config = dict(
    dataset='photos with spoken descriptions (Open Images, Localized Narratives)',
    image_size=48,
    horizontal_flip=True,
    color_jitter=0.2,
    encoder_arch='convnext',
    encoder_isotropic=False,
    encoder_activation='gelu',
    text_encoder_norm='layernorm',
    text_encoder_norm_position='pre',
    text_encoder_mlp_ratio=4,
    text_encoder_fused_qkv=False,
    text_encoder_bias='qkv',
    optimizer='soap',
    max_precond_dim=1024,
    warmup_steps=330,
)
Rows from block 4 of the image encoder of a small contrastive image-text model, named by matrix and row number. Rows with one number belong to one neuron. Each number is 128 + 32 x the weight over its row's rms, rounded and kept within 0 to 255. All counts start at 0.
After each neuron's rows are labels from the 100 images, of 14848, where the neuron reaches its highest value: "colour at peak" is the nearest of a few named colours to the mean colour under the peak. Only what is clearly more common there than usual is listed. The data: photos with spoken descriptions (Open Images, Localized Narratives).
# fc1: MLP up (encoder.blocks.4.mlp.fc1.weight, 576x192), inputs 0-63
# fc2: MLP down (encoder.blocks.4.mlp.fc2.weight, 192x576, transposed), outputs 0-63

fc1.503 [106  58  73 120 143 123  94 148  90 146 119  86 103 141 170 116  81 123 134 149 165 129 118  91 113  98 186 155 149 148 115 178 125 118 161 157 132 115 117  57 128 156 139 152 154 116  89 130  96  48  79 164 147 148  99  92 150 130 119 146 148 171 107 136]
fc2.503 [117 149 153  92 109 138  75 141 117 145 172 104  47 126 141 100  83 112 160 111 102 152 153 127 162 185 137 134 138  66 170 129  92 143 180 162  79 171 123  76 109 143 105 105 122 138 159 143 116 118 134 101 149 128 115 128 140  99 194 141  88  72 116 127]
colour at peak: grey

fc1.550 [146 158 124 110 126 113 152 117 163 167 136 157 126 136 125 170 117 107  99 130 144 140 102  75 158  90 106 130  39 125 117  93  93 101 173 117 125  84 170 112 168 129 156 172 119 131 160 173 165  82 157  92 140 114 100 139 145 146 136 172 153 178 160 165]
fc2.550 [150 152 126 125 172  88 107 156 133 116 161 100 118 156  77 141  65 116 122 121 188 133 118 101 140 135 140 129 145 119 142 116 195 155 127  90 137 162 109 100  93 122 164 111 182 139  74  90 136 152 125 163 115 189 168  98 201 170 147 159 156 112 170 132]
colour at peak: white; pink

fc1.198 [178 160 121 133 165  88 118 144 167 111 134 106 145 102 132 142  68 122  80 148 140 150 138 135  43 128  98 138  98 151 153 151  65 126 105 111 173 112  96 158 157 129 134 155 175 132 100 103 162 113  90 135 140 118 103 101 183  76 153 141 110  90 154 108]
fc2.198 [107 137 107  83 117 155 156 146 196 163  95 141 153 121  68 143 134 114 151  84 111  99  67 110 179 154 110 232  93  89 134 140 110  93  93  92  93 122 155  92 182 152 165 170  78 118 168 105  46 111 182 102 147 132 120 147 143 142  96 172 176 111 126 136]
colour at peak: pink

fc1.409 [ 87 149 131 149 141 102  90 149 122 172 133 145 157 129 129 151 145  65 137 201 170  74 122 183  97 172 160 108  96 119 153 176 122 163  95  96 136  88 104 109  81 119 115 158 158 126 131  95 131 132  75 181 115 103 181 127 160 134 164 133 151 187 137 144]
fc2.409 [131 108 122  68 134 136 185 130  79  60 131 158 141 133  87 140  93 167 132 134 141 134  73  67 124 121 137  99 126 128  68 153 115 151  74 100 104 141 139 149 184 170 142 170  69 147 102 140  70 143 152  81 117 143 125 119 151 119 139 140 154 169 120 145]
colour at peak: cyan; white

fc1.56 [126 160 137 160 157  95  94 130 134 101 108  79 175 130 111 121 173 147 179  66 142 125 143 137 113 184 120 103 137 158 163 121 150  83 139 117 122 116 124 143 128 158 114 156 145 122 166 140 168 155 115  86 131 144 150 122 104 145 118 209 103  65 145  61]
fc2.56 [ 96 186 171  73 115  96 142  90 166 118 124 109 154 175 106  88 144 143  93  82  93 180 141 156 115 113 163 119 140 149 124  69 143 153 154  61 161 113  83 140 119 157  88 165 183 104 137 141  84  36 147 138 153  98  95 175 125 152 173 136 156 114 153 165]
colour at peak: brown

fc1.460 [129 176 144 134 136 178 148 138  96 191 147 138  83  78 175 178  96 131 155 140 166 127 122  97 117 116 126 204 109 200 135 191  87 144 102 154 102 138 135  85 132 131 117 125 115  92  89 118  95 124 116 101 148  69 104 152 117 102 159  84 177 111 151 172]
fc2.460 [127 103 154 162  75 149 154 140 147 170 140 118 100 122 127  83  84 101 100 110 111 156 140 109 106 130 107  49  98 106 120 151 140 112 159 183 113 168  98  90 162 120 136 180 136 122 107 166  91 122  77  40 108 102 107 183 164 122 104  98 110 104 148  77]
colour at peak: grey

fc1.54 [173 143 127 134  83 114 148 140 167 149 163 106 158  94 106 126  79 101 167 148 149 132 152 133 153  43 110  74 100 130 120  94 144 163 136 113  87 125  93 148 148  62 111 182  28 118 149  89 131  64 128 131 137 161 144 147  93 102 117 100 194 108 134  78]
fc2.54 [177  96 148 121 169 145 152 104 102 177 133 123 163 114 134 190 155  95 116  89 124 142 146 164 109  92 141 141 168 184 152 119 152 105 105  67 109 114 113 115 111 119 134  89  95 146  97 106 111 172  76 136 117 108 130 110 132 102 159 115 172 154  89  99]
colour at peak: red

fc1.66 [167 108 129 105 148 131 125 117  91  63 149 131 169 119 183 134  57 101  89 123 128 147 108 122 118 148  99 123 165 144 101 114 117  76 193  97  95 194 113 155 122 153  92 156  63  89  65 175 103 137 140 120 123 153  90 179 120 120 118  87 113 157 155 170]
fc2.66 [118 132 104  90 117 162 185 154 137 116 119 103  81 105 182  93  48 118 153 143 128 142 188 116 115 168  88  67 138 170 151 128 123 122 177 160  99 113 110  95 154 174 126  87 138  68 132  81  96 121 154 155 143 126 153 111 151 127  83 202 162 111 139 146]
colour at peak: pink

fc1.41 [124 129 150 163 165 155 150 129 118  55 184 104 144 118 125 140  65 133 176 123 175  58 134 147 137 113 108 147  96 123 111 144 132 152  82 160 159  43 130 112 157 137 108 126 103 118  92  84 123 183  83 145 140  73  83 111 154  85 153 145 170 152 124 145]
fc2.41 [119  84 187 109  82 118 145 153  94 133 134 125 142 111 169 126 164 143 132  96  98 152 138 150 193 130 129 133  82 112 172 146 143 159  87 130  39 118 169 193 136  99 193 146 113 126 150  94 197  79 122 145 102 158 136 154 103 164 103  97 141 117 172 147]
colour at peak: black

fc1.79 [146 147 156 104 141 156 146 139 156 105 133 140 182 170  70 122 177 203 109  83 133  69 122  88 182  84  78 115  86 155 125 196 100 107 119 149 116 114 128  83 164 142 137 178  62 141 108 138  76  72 184 192 126 129 157 104 118 147 124 198 141 101 103 147]
fc2.79 [104 130  80 126 145  74  95 113  78 162 147  89 119  90  74 149  97 181 113  73 128 172 120  79 145 118 163 124  56 186  97  79 180 172 119 127  90 103 124  85 125 126 142 119 147 155 135  89 129 132  77 110 138 209 167  37 162 154 126  82 117  83 188 108]
colour at peak: white

fc1.339 [106 170 162 121  73  86 114 119 134 146 124  94 122 117 168 140 126 121 159 132 121 124  99 116 144 163 139  98 171 136 130 137  65 134 166 111  93  85 156 119 171 204  71 119 110 116  64 158 131  40 139 138 159 191 103 134  94 139 146 181 128 147 148 144]
fc2.339 [173  63 171 155 136 171 131 124 147 132 139 133 187 123 111 143  90 126 122 127 143 203 124  62  73 132  83 181 131 145 173 109  80 154  82 139 136 121 110 121 169  93 172 132 139  89 138  44 196  92 158  69 108 214 161 140 119 159 111 137  79 105 162 110]
colour at peak: brown

fc1.384 [114 133 174 130  49 164 147 157 150 168 124 144 137 130  97 144  92 141 122 124 144 203 140 114 100 149 151  76  85 134 105  95 173  92  81 128 139 158 148  91 144  94 139 141  70 123 134  47 138 164 135  78 120 100 141 124 159 133 148 138 154 134 172 154]
fc2.384 [176 147 141 210 138 124 141 148 107 162 116 134 119 144  97 150 128 130 101 155 131 114 112 158 103 118 107 118 122 205 124 111  98 114 122 106 146 142 120  88 200 107 135 143 139 122 126 101 178 120 123 187 158  74 129 153 126 131 146 102 138 102 170 159]
colour at peak: brown

fc1.177 [115 146  55 156 149 107  48 132 142 173 139 134  98 182 109 126 130 128 113  87 149  63 143 130 154  96 118 158 111  65 108 100 116 131 124 149 140 135 141  97 123 106 134 141 123 109 159 139 133 122 129 149  80 172  87 173 165  89 136  84 105  76 133 153]
fc2.177 [123  92 101 102 211 112 131 146 163  89 210 121 154 161 142 144  65 162 125 150 108 159 107  85 150 100 156  51 151 144 135 128 114 143 174 157 107  59 143  95 125 125 108 110  75 180  98  94 108 136 133  68 150 175  91 162 130 182  79 140 146 153 116 143]
colour at peak: white

fc1.209 [165 134  96 127 110  93  81 100 178  82 134 148 168 181 122  65 119 176 127 134  94 113 106 145  87 122 166 172 155 147  84 174 148 165 102 139 136 111 112 130 114 158  86 133 174  85 195 173 121 142 111 135  90 151 117 120 158  78 118 159 156 144 154 102]
fc2.209 [163 116 102 158 139 150 118 108 107 134 166 118 132 147 110 154 114  74 114 169 135 119  98 134 108  99 168 141 107 135 146 152  92 146 118  63 167 110  72 152 139  92  96  92 149 136 162  92 156 137 132 103  74  81 143 157 131  94 152  99 156 110 108 173]
colour at peak: pink

fc1.253 [109 139  89  82 164 137 182 181  78 110  89 127 142 109 151 118 120 127 148 191  80 140 111 161 188 111 121 127 123  62 155  96 134 170 128  75 151 153 113 188 115 139  78 116 123  91 111 141 104  79 148 159 111 122 126 185 153 157 138 157 121 111 144 155]
fc2.253 [126 128 111  87 119  69 102  79 169 100 122 149 159 173  93  62 152 117 161 169 132 136 162 161 174 143 117 116 208  95 133  98  75 169 128 129 107 166 128 166 157 117 111 126 136 122 122 121 188 143 101 135 105  82 144 131 177 102  84 165 121 162 182 136]
colour at peak: black

fc1.429 [133 114 110 138 200  92 116 165 143 170 151 151  96 149 103 178 164  65  80 111  94 138  72 118 158 121  67 136 117 122 136 147  88  85 140 137 150 146 131 127 119 104 112 148 153 122 123 121  89  84 128 127 179 142  89 138 151  84  94  80  95 113 188 166]
fc2.429 [ 80  88 110 124  93 152 180 126 107 151 101 168 111 162 113 141 151 105 140  97 176 137 134 124 132 109  99  94 117 180 169 149  94 119 109  86  88 159 160 119 101 158 155 145 119 161 121 135 182 141  96 129 150 186 108  77 130 136  95 170 187 164 144 102]
colour at peak: white

fc1.474 [140 127 144 135 170 122 106  69 143 107 168 137 185 131 106 102 128 162 101 162 135 139  96  67 204 128 136 121 113 135 116 141 127 151 156 114 118 134  85 111 134 143 166 117 151  86 111 126  84  68 170 184  73 132 161 129 128 175 165 126  97 159 171 136]
fc2.474 [137 128  57 143 171 136 156  94 105 164 122 112  52 107 162 148 132  82 131 103 178 139 156  63 159 136 161 130  95 115 133 126  72 150 157 140 172 131 133 140 148  84  69 123 152 149 127 186 128 138 106  78 103 177 108 126 154 154 108 119 113 105 195  96]
colour at peak: black

fc1.430 [123 129 146 133 154 151 101 125 108 155 122 173 136 201 157  94  82 115 172 110 126  92 174 131 140 132 162 135 132  95  93 167 112 119 132 130 142 152 145 121 142 100 153 151 121 160 136 156 149 160 161 161 154 152 130 192 126 165 133 120 147 147 175 100]
fc2.430 [176 173 126 114 175 176  98  75 138 123 105 155  65 141  71 169 115 113  74 158 118 121 140 130  97 127  93 144 121 135 142 145 158  71 122 106 113  90 136 127 184 128 153 169  47 114 106 113 117 166 130 139 163  99 131 108 120 137  99 124 191 134  97 190]
colour at peak: white

fc1.448 [176 157 141 153 134 119 121 170  81 101 123 141  91 163 151 153 126 145 117 136  89 130  99 169 106 113  89 175 109  99 105 145 123 183 212 105 122 117 170 181 153 179 155 116 130 111 166 183 154 145 120 122 138 119 156  82 143 121 105 156 192 117 123 128]
fc2.448 [ 70 154  94 125 163 161  81 126 129 120 182  91 203 144 109  85  96 127 140 123 106 138 159 137 128 168 149 126 153 110 123 137 148 118 161 144 122 130 111 121 126  34  58  79 125 149 152  97 152 192 220 147 135 163 148 135 121 101 170 112 100 163 115  97]
colour at peak: brown

fc1.413 [182  89 147 105 154  96 107 147 112 136  87 123 162 147 170 138 116 147 122 153 131 168  71 128 132 162 128  92  98 141  99  98 133 142 132  59 102 106 100 174 109 138 110 165 122 112 129  76 127 171  96  89 104 141  94 140 159 181 130 132 126  96 132 118]
fc2.413 [107  90 151 129 159 136  57 112 144 143 104 115 171 183 147 113 116 104 176 107 125 138 146 126 123 112 138 204  96 128 129  87 145 101 114 202  94 112 154  77 115 169  86 130  85 135 128 127 157 143 168 149  99  96 173 130 129 105 114 129 147 112 145 115]
colour at peak: brown

fc1.18 [142  68  64 154 172  66 150 131  71 144 137 122 116 185 156 193 134 104 145 143 136 151 157 138 117 111 113 115  89 159 115 100 201  90 143 110 152 166  97 184 113 108 220 121  83 140 180  98 130 147 135 187 152 124 138 149 142  79 115 128 153 117 141 134]
fc2.18 [ 76  75 165 134 103  85 138 141 133 173 208 136 148 163 123  98 140 145 143 130 164 117 127  97 154 109 178  95  82 120 150  16  84  89 140 152 100 132 117 108 154 120 172 117 136  87 145 110 126 125 180 129  76 142  98  99 130 141 194  93 153 156  93 115]
colour at peak: white; pink

fc1.329 [139 113 123 156 114 130 114  96 128 131 150 136 113 136 125 137 178  60 155 124 101 153 156 117 125 140 226 124 102 144 136 196 135 124  93 121 203 158 140 203 118 123 138 145 190 100 107 115 165 130 120 126 173 130 115 155 118  69 136 117 138 156 188  73]
fc2.329 [137 133  92 163 115 113 137 109 105 166 111  96 127 126 144  77 111  97 199  98 158  86 139 111 172 144 132 172 123 113 129 166  84 112 105 114 134 154 118 108 138  48 178 189 166 129 177 115 125 110 139 148  96 122 107 122 144 125 159 157  91 160 125 202]
colour at peak: white

fc1.195 [ 93 138 144 126  99 141 120  98 139  97  71 203 121 151  71 153  74 130 116 146 114 114  61 119 120 144 116 140 116  96 134 144 152 150 120 125 154 138 119 204 162 112 165 142 154 125 154 128 121 121  73  70  96 132 117 121 159  75 126 162 127  91 191 136]
fc2.195 [162 140 138  93  59 175 136  34 109  85  87 114  60 144 167 107 185 175  99  85 126 113 109 158 114 100 138 160 151 114 134 120 102 155 135 147 144 179 102 101 116 109 163 176 157 104  71 151 125 113 137 194 164 112 166 187 116 187  96 129 102 149 132  98]
colour at peak: cyan

fc1.348 [ 82 161 172 139 110  83  76  80 104 103 141  83  76 186 127 167 125  78  88 142 144 170 129  99  96  74 145 120 117 137 114 137  42 140 169 117 209  83 117 161 138 133 131 150 145 113  94 139 103 168  87 174 131  74 120 124 147 131 121 156  99  73 174 116]
fc2.348 [141 142 162 116  99 124 146 115 132 111 109 109 187 106 186 168 183  78 125  86 137 128 132  95 127 132 130 144 107 143 122 144 113 131 183  56 134 117 120  54 148 103 132 110 141 174 127  88 138 171 123 154 144 176  80 128  83 120  92 147  93 138 142 169]
colour at peak: black

fc1.74 [136 131 140 134 165 123 130 153  77 202 126  94 141 154 130 105 118  93  96 118 141 187 104 166  98 141 173 172 112 136 148 125  96  40  81 151 145 148 163 144 158 160  81  78 103 121 141 156 120 181 125 143 146 136 146 183  96 106 125 218 134 153 119 155]
fc2.74 [133  85 167 102  91 114  28 104 115 113 175 123 110 100 121 128  86 103 156 146  96 136 178 206 154 149  98 132 153 119 131 119 140  96  82  87  90 106 138 122 148  79 107 158 124 133 169 178 114 168 121  93 144 121 109 161 134 107 178 149 185 108 152 164]
colour at peak: black

fc1.537 [131 147 184  17 168 108  54 168 118 161 118  85 172 120 144 195 167  82 104 121  76  80 161  79 138 158 148 111 126 142 110 114 119 106 128 111 135 168 151 134 139 167 108 154 128 130 146 111 123 146 162 125 128 137 121 143  97 132 160 124  79 109 138  83]
fc2.537 [141 117 155 140 151  69 162 169 146 150 121 136 125 115 101 141  95 128 176 150 158 156 200  99 171 147 174 131 160 106 143  83 124 137 121  50 132  62 129 187  81 125  90 128 129 207 111  59  88 121 125 124  89 135  93 103  77 136 154  87 118  86 141 218]
colour at peak: white

fc1.445 [157 125 149  94 193 161  89  74 136 104 125 166 144 140 142 128 148 116  83 120 166  90 144 114  53  87 105  86  49 113 129 112 142 167 132 133 102 160 239 138 144 120 108 159 134 200 133 111  81  97 140 159 102 192  62 107 124 139  97 115 148 184 168  78]
fc2.445 [131  82 109 141  82  96 161 104 119 157 130 155  82  87 126 126 137 158 132 134 149 144 109  88  76 148  80 160 174 109 128  76 171 103 181 149 127  61 217 157 165  97  92 131 113 134 156 158 141 106 109 140 179 170 181 143 150 191 177 130 144 136 144 162]
colour at peak: white

fc1.440 [144 115 154 122  88 129 147 160 117 159 161 151 166 125 113 119 153  96  78 133 171  91 123 126  93 105 140 150  56 140 158 129 172 186 152 133 124 123  87 156 128  92 137 140 136 154  79 124 150 137 106 174  92 111  40 170 123 125 113 163 120 178 142 115]
fc2.440 [178 145  75 161  89 107  97 118 167  95  94 140 157 169 150 131 170  73 103 101 176 138 183 153 121  89 150  93 171 164  84 118 142 115 107 144 169 104 141 107 121  94 152 130 143 131 136  80 106 108 138  91 127 120 154 199 149 128 146 159 145 126 156  76]
colour at peak: pink

fc1.151 [ 72 127 113 167 116  92 217 133 153 113 148  80 114 171  92 117 166 140 113 181 150 129 102 185 114  85 106 137  93  88 119 130 175 109  84 108 117 157 140 139 185 111  74 134 123  82  86  72 153 122 107 112 152 171 129 165 116  86 142 116  84 158  73 156]
fc2.151 [126 173 131 118  87 139 106 124 195 141 136 139 112 135 182 175 100 112 158 146  66  80 188  86 122 117  88 131 116  80 128  80 121 122 117 152 190 154 171 111 132 105 128 140 146 131 164 113 127 131 130 134  99  88 148 138 147 200 142 152  86 129 157 145]
colour at peak: pink

fc1.567 [123 184 102 105 122 125 115 126 167 109 108 116 106 107  86 150 143 141 102 126 109 139  69  91 137 113 153 106 156 137  48 167  57 138  99  91  89 139 154 143  88 145 167 145 155 134 132 108  99  79  53  40 118 162 166 105 145  84 172  88  76  76 129 157]
fc2.567 [119 155 132 160 105 153 129 200 168 162 138 112 151 140 141 101 166 130 172 122 200 153 141 156 103 152 180  10 113 113  87 147 117 125 122 159 136 129  95 179 124 216 243 136 152 145 107 145 147  97 184 133 159 138  98  87 155 154 106 141 173 150 165 154]
colour at peak: pink

fc1.11 [150 155  96 113 122 154  91 163 135 131 174 111 174 140 112 130 143 135 162 170 129 159 113 112 158  97 112 119 141 124 120 112 105 108 143  50 160 113 132  47 129 112 129 184  91 149 134  88 131 128 171  79 202 126 124 144 167 118 148 142 146 155 113  65]
fc2.11 [133 133 165 141  86 161 100 144  81 105 130  98  94 107 130 100 124 116  85  91 124 167 160  76 122 106 162 125 139 127 123  97 142 153 136 176 151  86  66 166 100 119 136 131 110 166 214  90  78 123 140 163 127 131 106  88 105 150 142 136 127  96 156 128]
colour at peak: red

fc1.311 [143  66 182 151  75 129 123 148 154 158  58 120 158 177 115 108  79 152  97 122 165 103 118 128 142 132 135 145 133 196 128 112  96 135  71 104 101  88 154 130 162 144 145  91  75 140 133  94 226  61 106  98 160 189 103 179 139 146 126 174 136  68 122  75]
fc2.311 [140 152 105 108 145 158  55 178  53  90 120 106  74 109  92  71 157 137 187 168  87 181  98 164 150 124  46 125 129 136  97  99 105 132 131 138 149 159 124 132 117 172 104  91 140 158 116 122 157 130 130 139 126 146 115 113 121 147 109 171  74 113 117 142]
colour at peak: black

fc1.156 [130 154 153 110 125 124 187 158 105 156 125 170 140 135 125 159  55 109 114 138 123 147 120 123 100 109 172  85 110 135 114 135 143  83 132 168 121 117 193 143 147 134 137  88 144 114 129 141 131 120 127  48 145 110 166 161 113 135 172 190 122 129 108 156]
fc2.156 [ 92 100 137 154 160 130 100  95 105 118 168 137 132  91 148 132 138 120 125 118 133 194 192  96 195 145  90 148 107 124  82 123  91 147 120  66 133 109 110 115 126 113 145  95 167  83 104 104 182 124  93 107  55 126 138 156 115 134 100 106 120 153 116  93]
colour at peak: black

fc1.424 [ 95  88 132 176 132 109 101 137  80  77  99  85 108  95  99 200  88 106 167 133 136  84  90 113 131 136 142 114 153  64 131 188 107  91 154 102 104 140  78 111 148 112 150 182 165  66 107  91  82 116 123 105 133 110 136 112 142 108 130 141 126 147 151 176]
fc2.424 [135 161 109 118 134 113 175 122  86 117 110 118 149 129 161 125 120 151 142 138 147  85 153 175  74 131 121 143 135 174 213  49  68 120  88 122  97 115 121  72  82 113 124 117 152 124 153 167 108 130 116 162  51 123 139 147 124 120 142 174 118 131  95 112]
colour at peak: cyan; blue

fc1.254 [176 103 106 121 145  76  66 153 147 107 135 149 163 159  84 157  81 115 137  85 181 100  72 122 116  93  84 116  79 100 125 115  81 177  67  96 144 138 144 168 168 124 133 127 149 212 131 158 146 101 177  92 213 154 148 134 119 127  88 114 180 155 106 109]
fc2.254 [187 140 110 136  77 143 146 109 152 108 112 118  74  99 119 103 104  98 156 140 117  73  67 147  91 147  94 131 132 174  96  80 131  77 144 157 116 155 145 118 122 155 135 107 132 133 138 178 104 127 108  87 128 130  98 109 142 127  94 125 143 179 131  23]
colour at peak: blue

fc1.510 [ 86 170 127 157 111 139 108 105  91  78 158 131  62 120 146  88 169  83 118  42 145  77 121  99 110 111 145  83 114  67 110 136 101 141 114  99 155 117 118 121 121 141 112 146 133 153 164 183 140 154 109  89 109 115  60 113 121  72 211 108 118 118 170 143]
fc2.510 [158 185  81 150 118 122 149 154 167  70 128 188 135 160 170 105 134 130 138 137 144 172 130 133 100 149  94 134 102 152 105 109 161 162 135 114  92 141 120 176  44 152 110 124 139 146 178 122 129 115 133  83 179 114 163 148  78 129 101 152  76 195  83 147]
colour at peak: green