Weights of a small contrastive image-text model.
Data: trained on photos with spoken descriptions (Open Images, Localized Narratives), 50862 training examples, 55.9 epochs.
Rows from block 6 of the image encoder of a small contrastive image-text model, named by matrix and row number. Rows with one number belong to one neuron. Each number is 500 + 40 x the weight over its row's rms, rounded and kept within 0 to 999. All counts start at 0. Numbers have three digits each. After the name is the row's rms in percent of the matrix's.
Before each neuron's rows are labels from the 100 images, of 14848, where the neuron reaches its highest value: "top examples" is what is common among them. Only what is clearly more common there than usual is listed. The data: photos with spoken descriptions (Open Images, Localized Narratives).
# fc1: MLP up (encoder.blocks.6.mlp.fc1.weight, 1152x384), inputs 77-153
# fc2: MLP down (encoder.blocks.6.mlp.fc2.weight, 384x1152, transposed), outputs 77-153

top examples: text has "people"
fc1.532 103:474576460473499537449534538526502405450514514395524508530458484469546455489549468587548527493587438477436457537462445528493439471457551495453499562500537433524526530506447469488550517500507499463437524484443499530516519507498522503
fc2.532 108:547497464513488506506433529563507515453487539478531553509469545438511524509521456463507462552541470439526428490552464471515549523522480483546499407500511485509518561540559549533532456539557458540518505455565416519544493562469483521

top examples: text has "grass"
fc1.268 096:537427512503518575512495573499530514545466529488500437490495525457559519492536517548497524549509517490509563498497476501608560456494477527527505484512480518467522507442500442540535654522467505491525471531501547479521465524523526470
fc2.268 100:533519426509473444452543511497561538462432505457515533509435520496578407483462499589505463517501565453498556498492463487528514439529504448501479457500507566547457574504470478475433511500445465540541499533478472524541488566457473528

top examples: text has "two"
fc1.129 100:447512522522467463497442441506479454491539506439478496509515497519533477526474499591496496503444481549476485515454475477542519549527516525465482531515525497442565554492551503508633566454462494484516479561473489521493550526496551548
fc2.129 102:471527591495440461498501477494487436479524450499497480509431380504523554496577534499507490522509526496510516480537410554548516557454490477515558523492447462485496452546486530542545449519434496546433505513459466514442457407506509543

top examples: text has "two"
fc1.548 109:557478458480530538497493548485518392504541497518448501463464503508514524507533487511488535558493495526467471465530544525539477461547535501527535464516528574547449445576484506473476531549526526424518446501482605442489525503487485430
fc2.548 102:481443477470505497477503509445585478506522477445486498477446469553473505586492460427555441530552451491492545492526590549547502490438478493469491545567529559489524442493526525474519497472493520500471480544489488475551596522548481490

top examples: text has "people"; text has "standing"; text has "holding"; text has "wearing"
fc1.11 099:493507515512469527491534594471599550516479490460550525537457415555603453479537502503441508487487479533500455506530480604556562546554427558480510501526441495466452542483467544538529515519525480467526495487471484525481455434487452498
fc2.11 101:454576483514451514420431465506516582449473484430498478398436506483472501550501462420513503556513453528553505495560428475523492437536554550478524516523506451516385548525496532547532542441474476499496521555500540526500508520531529459

top examples: text has "people"; text has "sitting"; text has "table"
fc1.574 100:463454461604454530508502490485517402439529501488589494482476498484517500436517516585522550505524509512445447534534451470473452502528499482498548523533567482477447511474449527502502508543579481442501470495528525489512504485518502466
fc2.574 103:494496451514481590531518522467526535444544499414435498448531493524498487491499472454479487501537531511531557510526459630530497477424544481462464528486491462550600572480521517462456513532567420501505400514483478502583486487612532493

top examples: text has "trees"; text has "sky"
fc1.764 099:542571470477507490607576516542447513506489486468497511484524450471534468461510492471492546515464491499502457504481492469528492513475456584542427499497423582406455493521567485489567506489475491519515456501507547491511501472535559434
fc2.764 102:512587445464496428423482468553490485466519504503459508469542553498520401397502523536471539481481534468426453464569452584525481456498491441451471495444439432483546499539483557536430514516507505519528510529556512507458532498461512513

top examples: text has "people"; text has "sitting"
fc1.114 102:573493568518512453475480577516564459506483480542593491492455592516495541450486521580562481492494533484443537457466585531534495429584441511522501507560517539523585491510529482515479523538499579555536470531485488518537513439517504508
fc2.114 094:548542423467414524543457540520461565612460554467481509500485510465580483517461457453528487482482473415554555526490509499511534479478528533512430507488506507479551509492549466476540458561457550515540555546558385476486521439482470534

top examples: text has "grass"
fc1.690 105:415554439515412418485571491538501498513502464539503513400508479521456538545419487456557427577449505468550503489497448443519551458465463554445418596527417476460525546445525435508490508513431448493500500488482494558487508511489526500
fc2.690 103:513459516572473556518510541476499488461555525506460457562423504502475447454490441533562480514541445494562534460438473464465478510530516518509496498567486519533539465497511450437430469473443556486492610432509484537559503472469493495

top examples: text has "trees"
fc1.420 101:541511499567560463511503496521445445480531439504454513498515521454509582468454546452504505479548505521456454524433539485540482470482522552469531591516514390490465477491523499572542535495489496493470434516552421513499452417520483484
fc2.420 103:467478452450488446502523481557492478462523537446531516483556567533586527452439468455514481548552467535516518567468480443593476439497489544557474546485520430533493500578412578487502479557447519440541434496464473492517500467502552524

top examples: text has "two"
fc1.150 104:507524527464443477496536513489573493481507517491508481405491525459494471424523532591489522472438527454493484514462516514517392519521497532527611587499463573597440476541492505474495552473454486539542498469529523507475434566442491507
fc2.150 104:453447488493566569548440443523465468498479522483524472517448466520529456511574498482425485526530545480471521454544542460608491473418489531575458507483513519488486477506518488466465493415491466482476433587478488516545572524478486550

top examples: text has "people"; text has "wall"; text has "sitting"; text has "table"
fc1.277 096:460555441424542533562547536566551543485451487476546471485421510468541524488440454421471493543458540468454507554519492546497516512563491450462459441511472541527455509482442476441508495568482474503495582503490452472501517569427465539
fc2.277 099:445471523565463501555501547533482551500485556467526551472478587451461460531532468486481418502519453499409483513457530574548488476520539442507480436534557472539469512477506539533528490487509537480531514563494511424517550582481571483

top examples: text has "people"
fc1.766 103:448537504522571442495532486518504512533399448484525574549419461537444463478454547485509493518452512443501550483530553498486505562518442548513439479466506544489512549496455588468494514552432524513562507462506483527519498552517495495
fc2.766 105:535505454585403511559445503554521489496558568512509446597568483578528546503503504480521428498478444465418457393556477489461513593442532476511484405500476522487455522540600511577506490589510541503548479483526436429503539547504557523

top examples: text has "trees"; text has "grass"; text has "plants"
fc1.738 101:540475469473472493418484527488522510510538501548471439478557571491478458435548428496517436550517501461429496528560541540448484493487480546502528514568499517492526504401512529464504558528532501425494546564591531529468457440466474380
fc2.738 096:503474531520460531484517492459525526517500444488477511519530484523518542544504460504509495521507478525519528509489480531523500567427479512455540559510488503501547498536570416496495485517514526435500506518568462529509462477501536511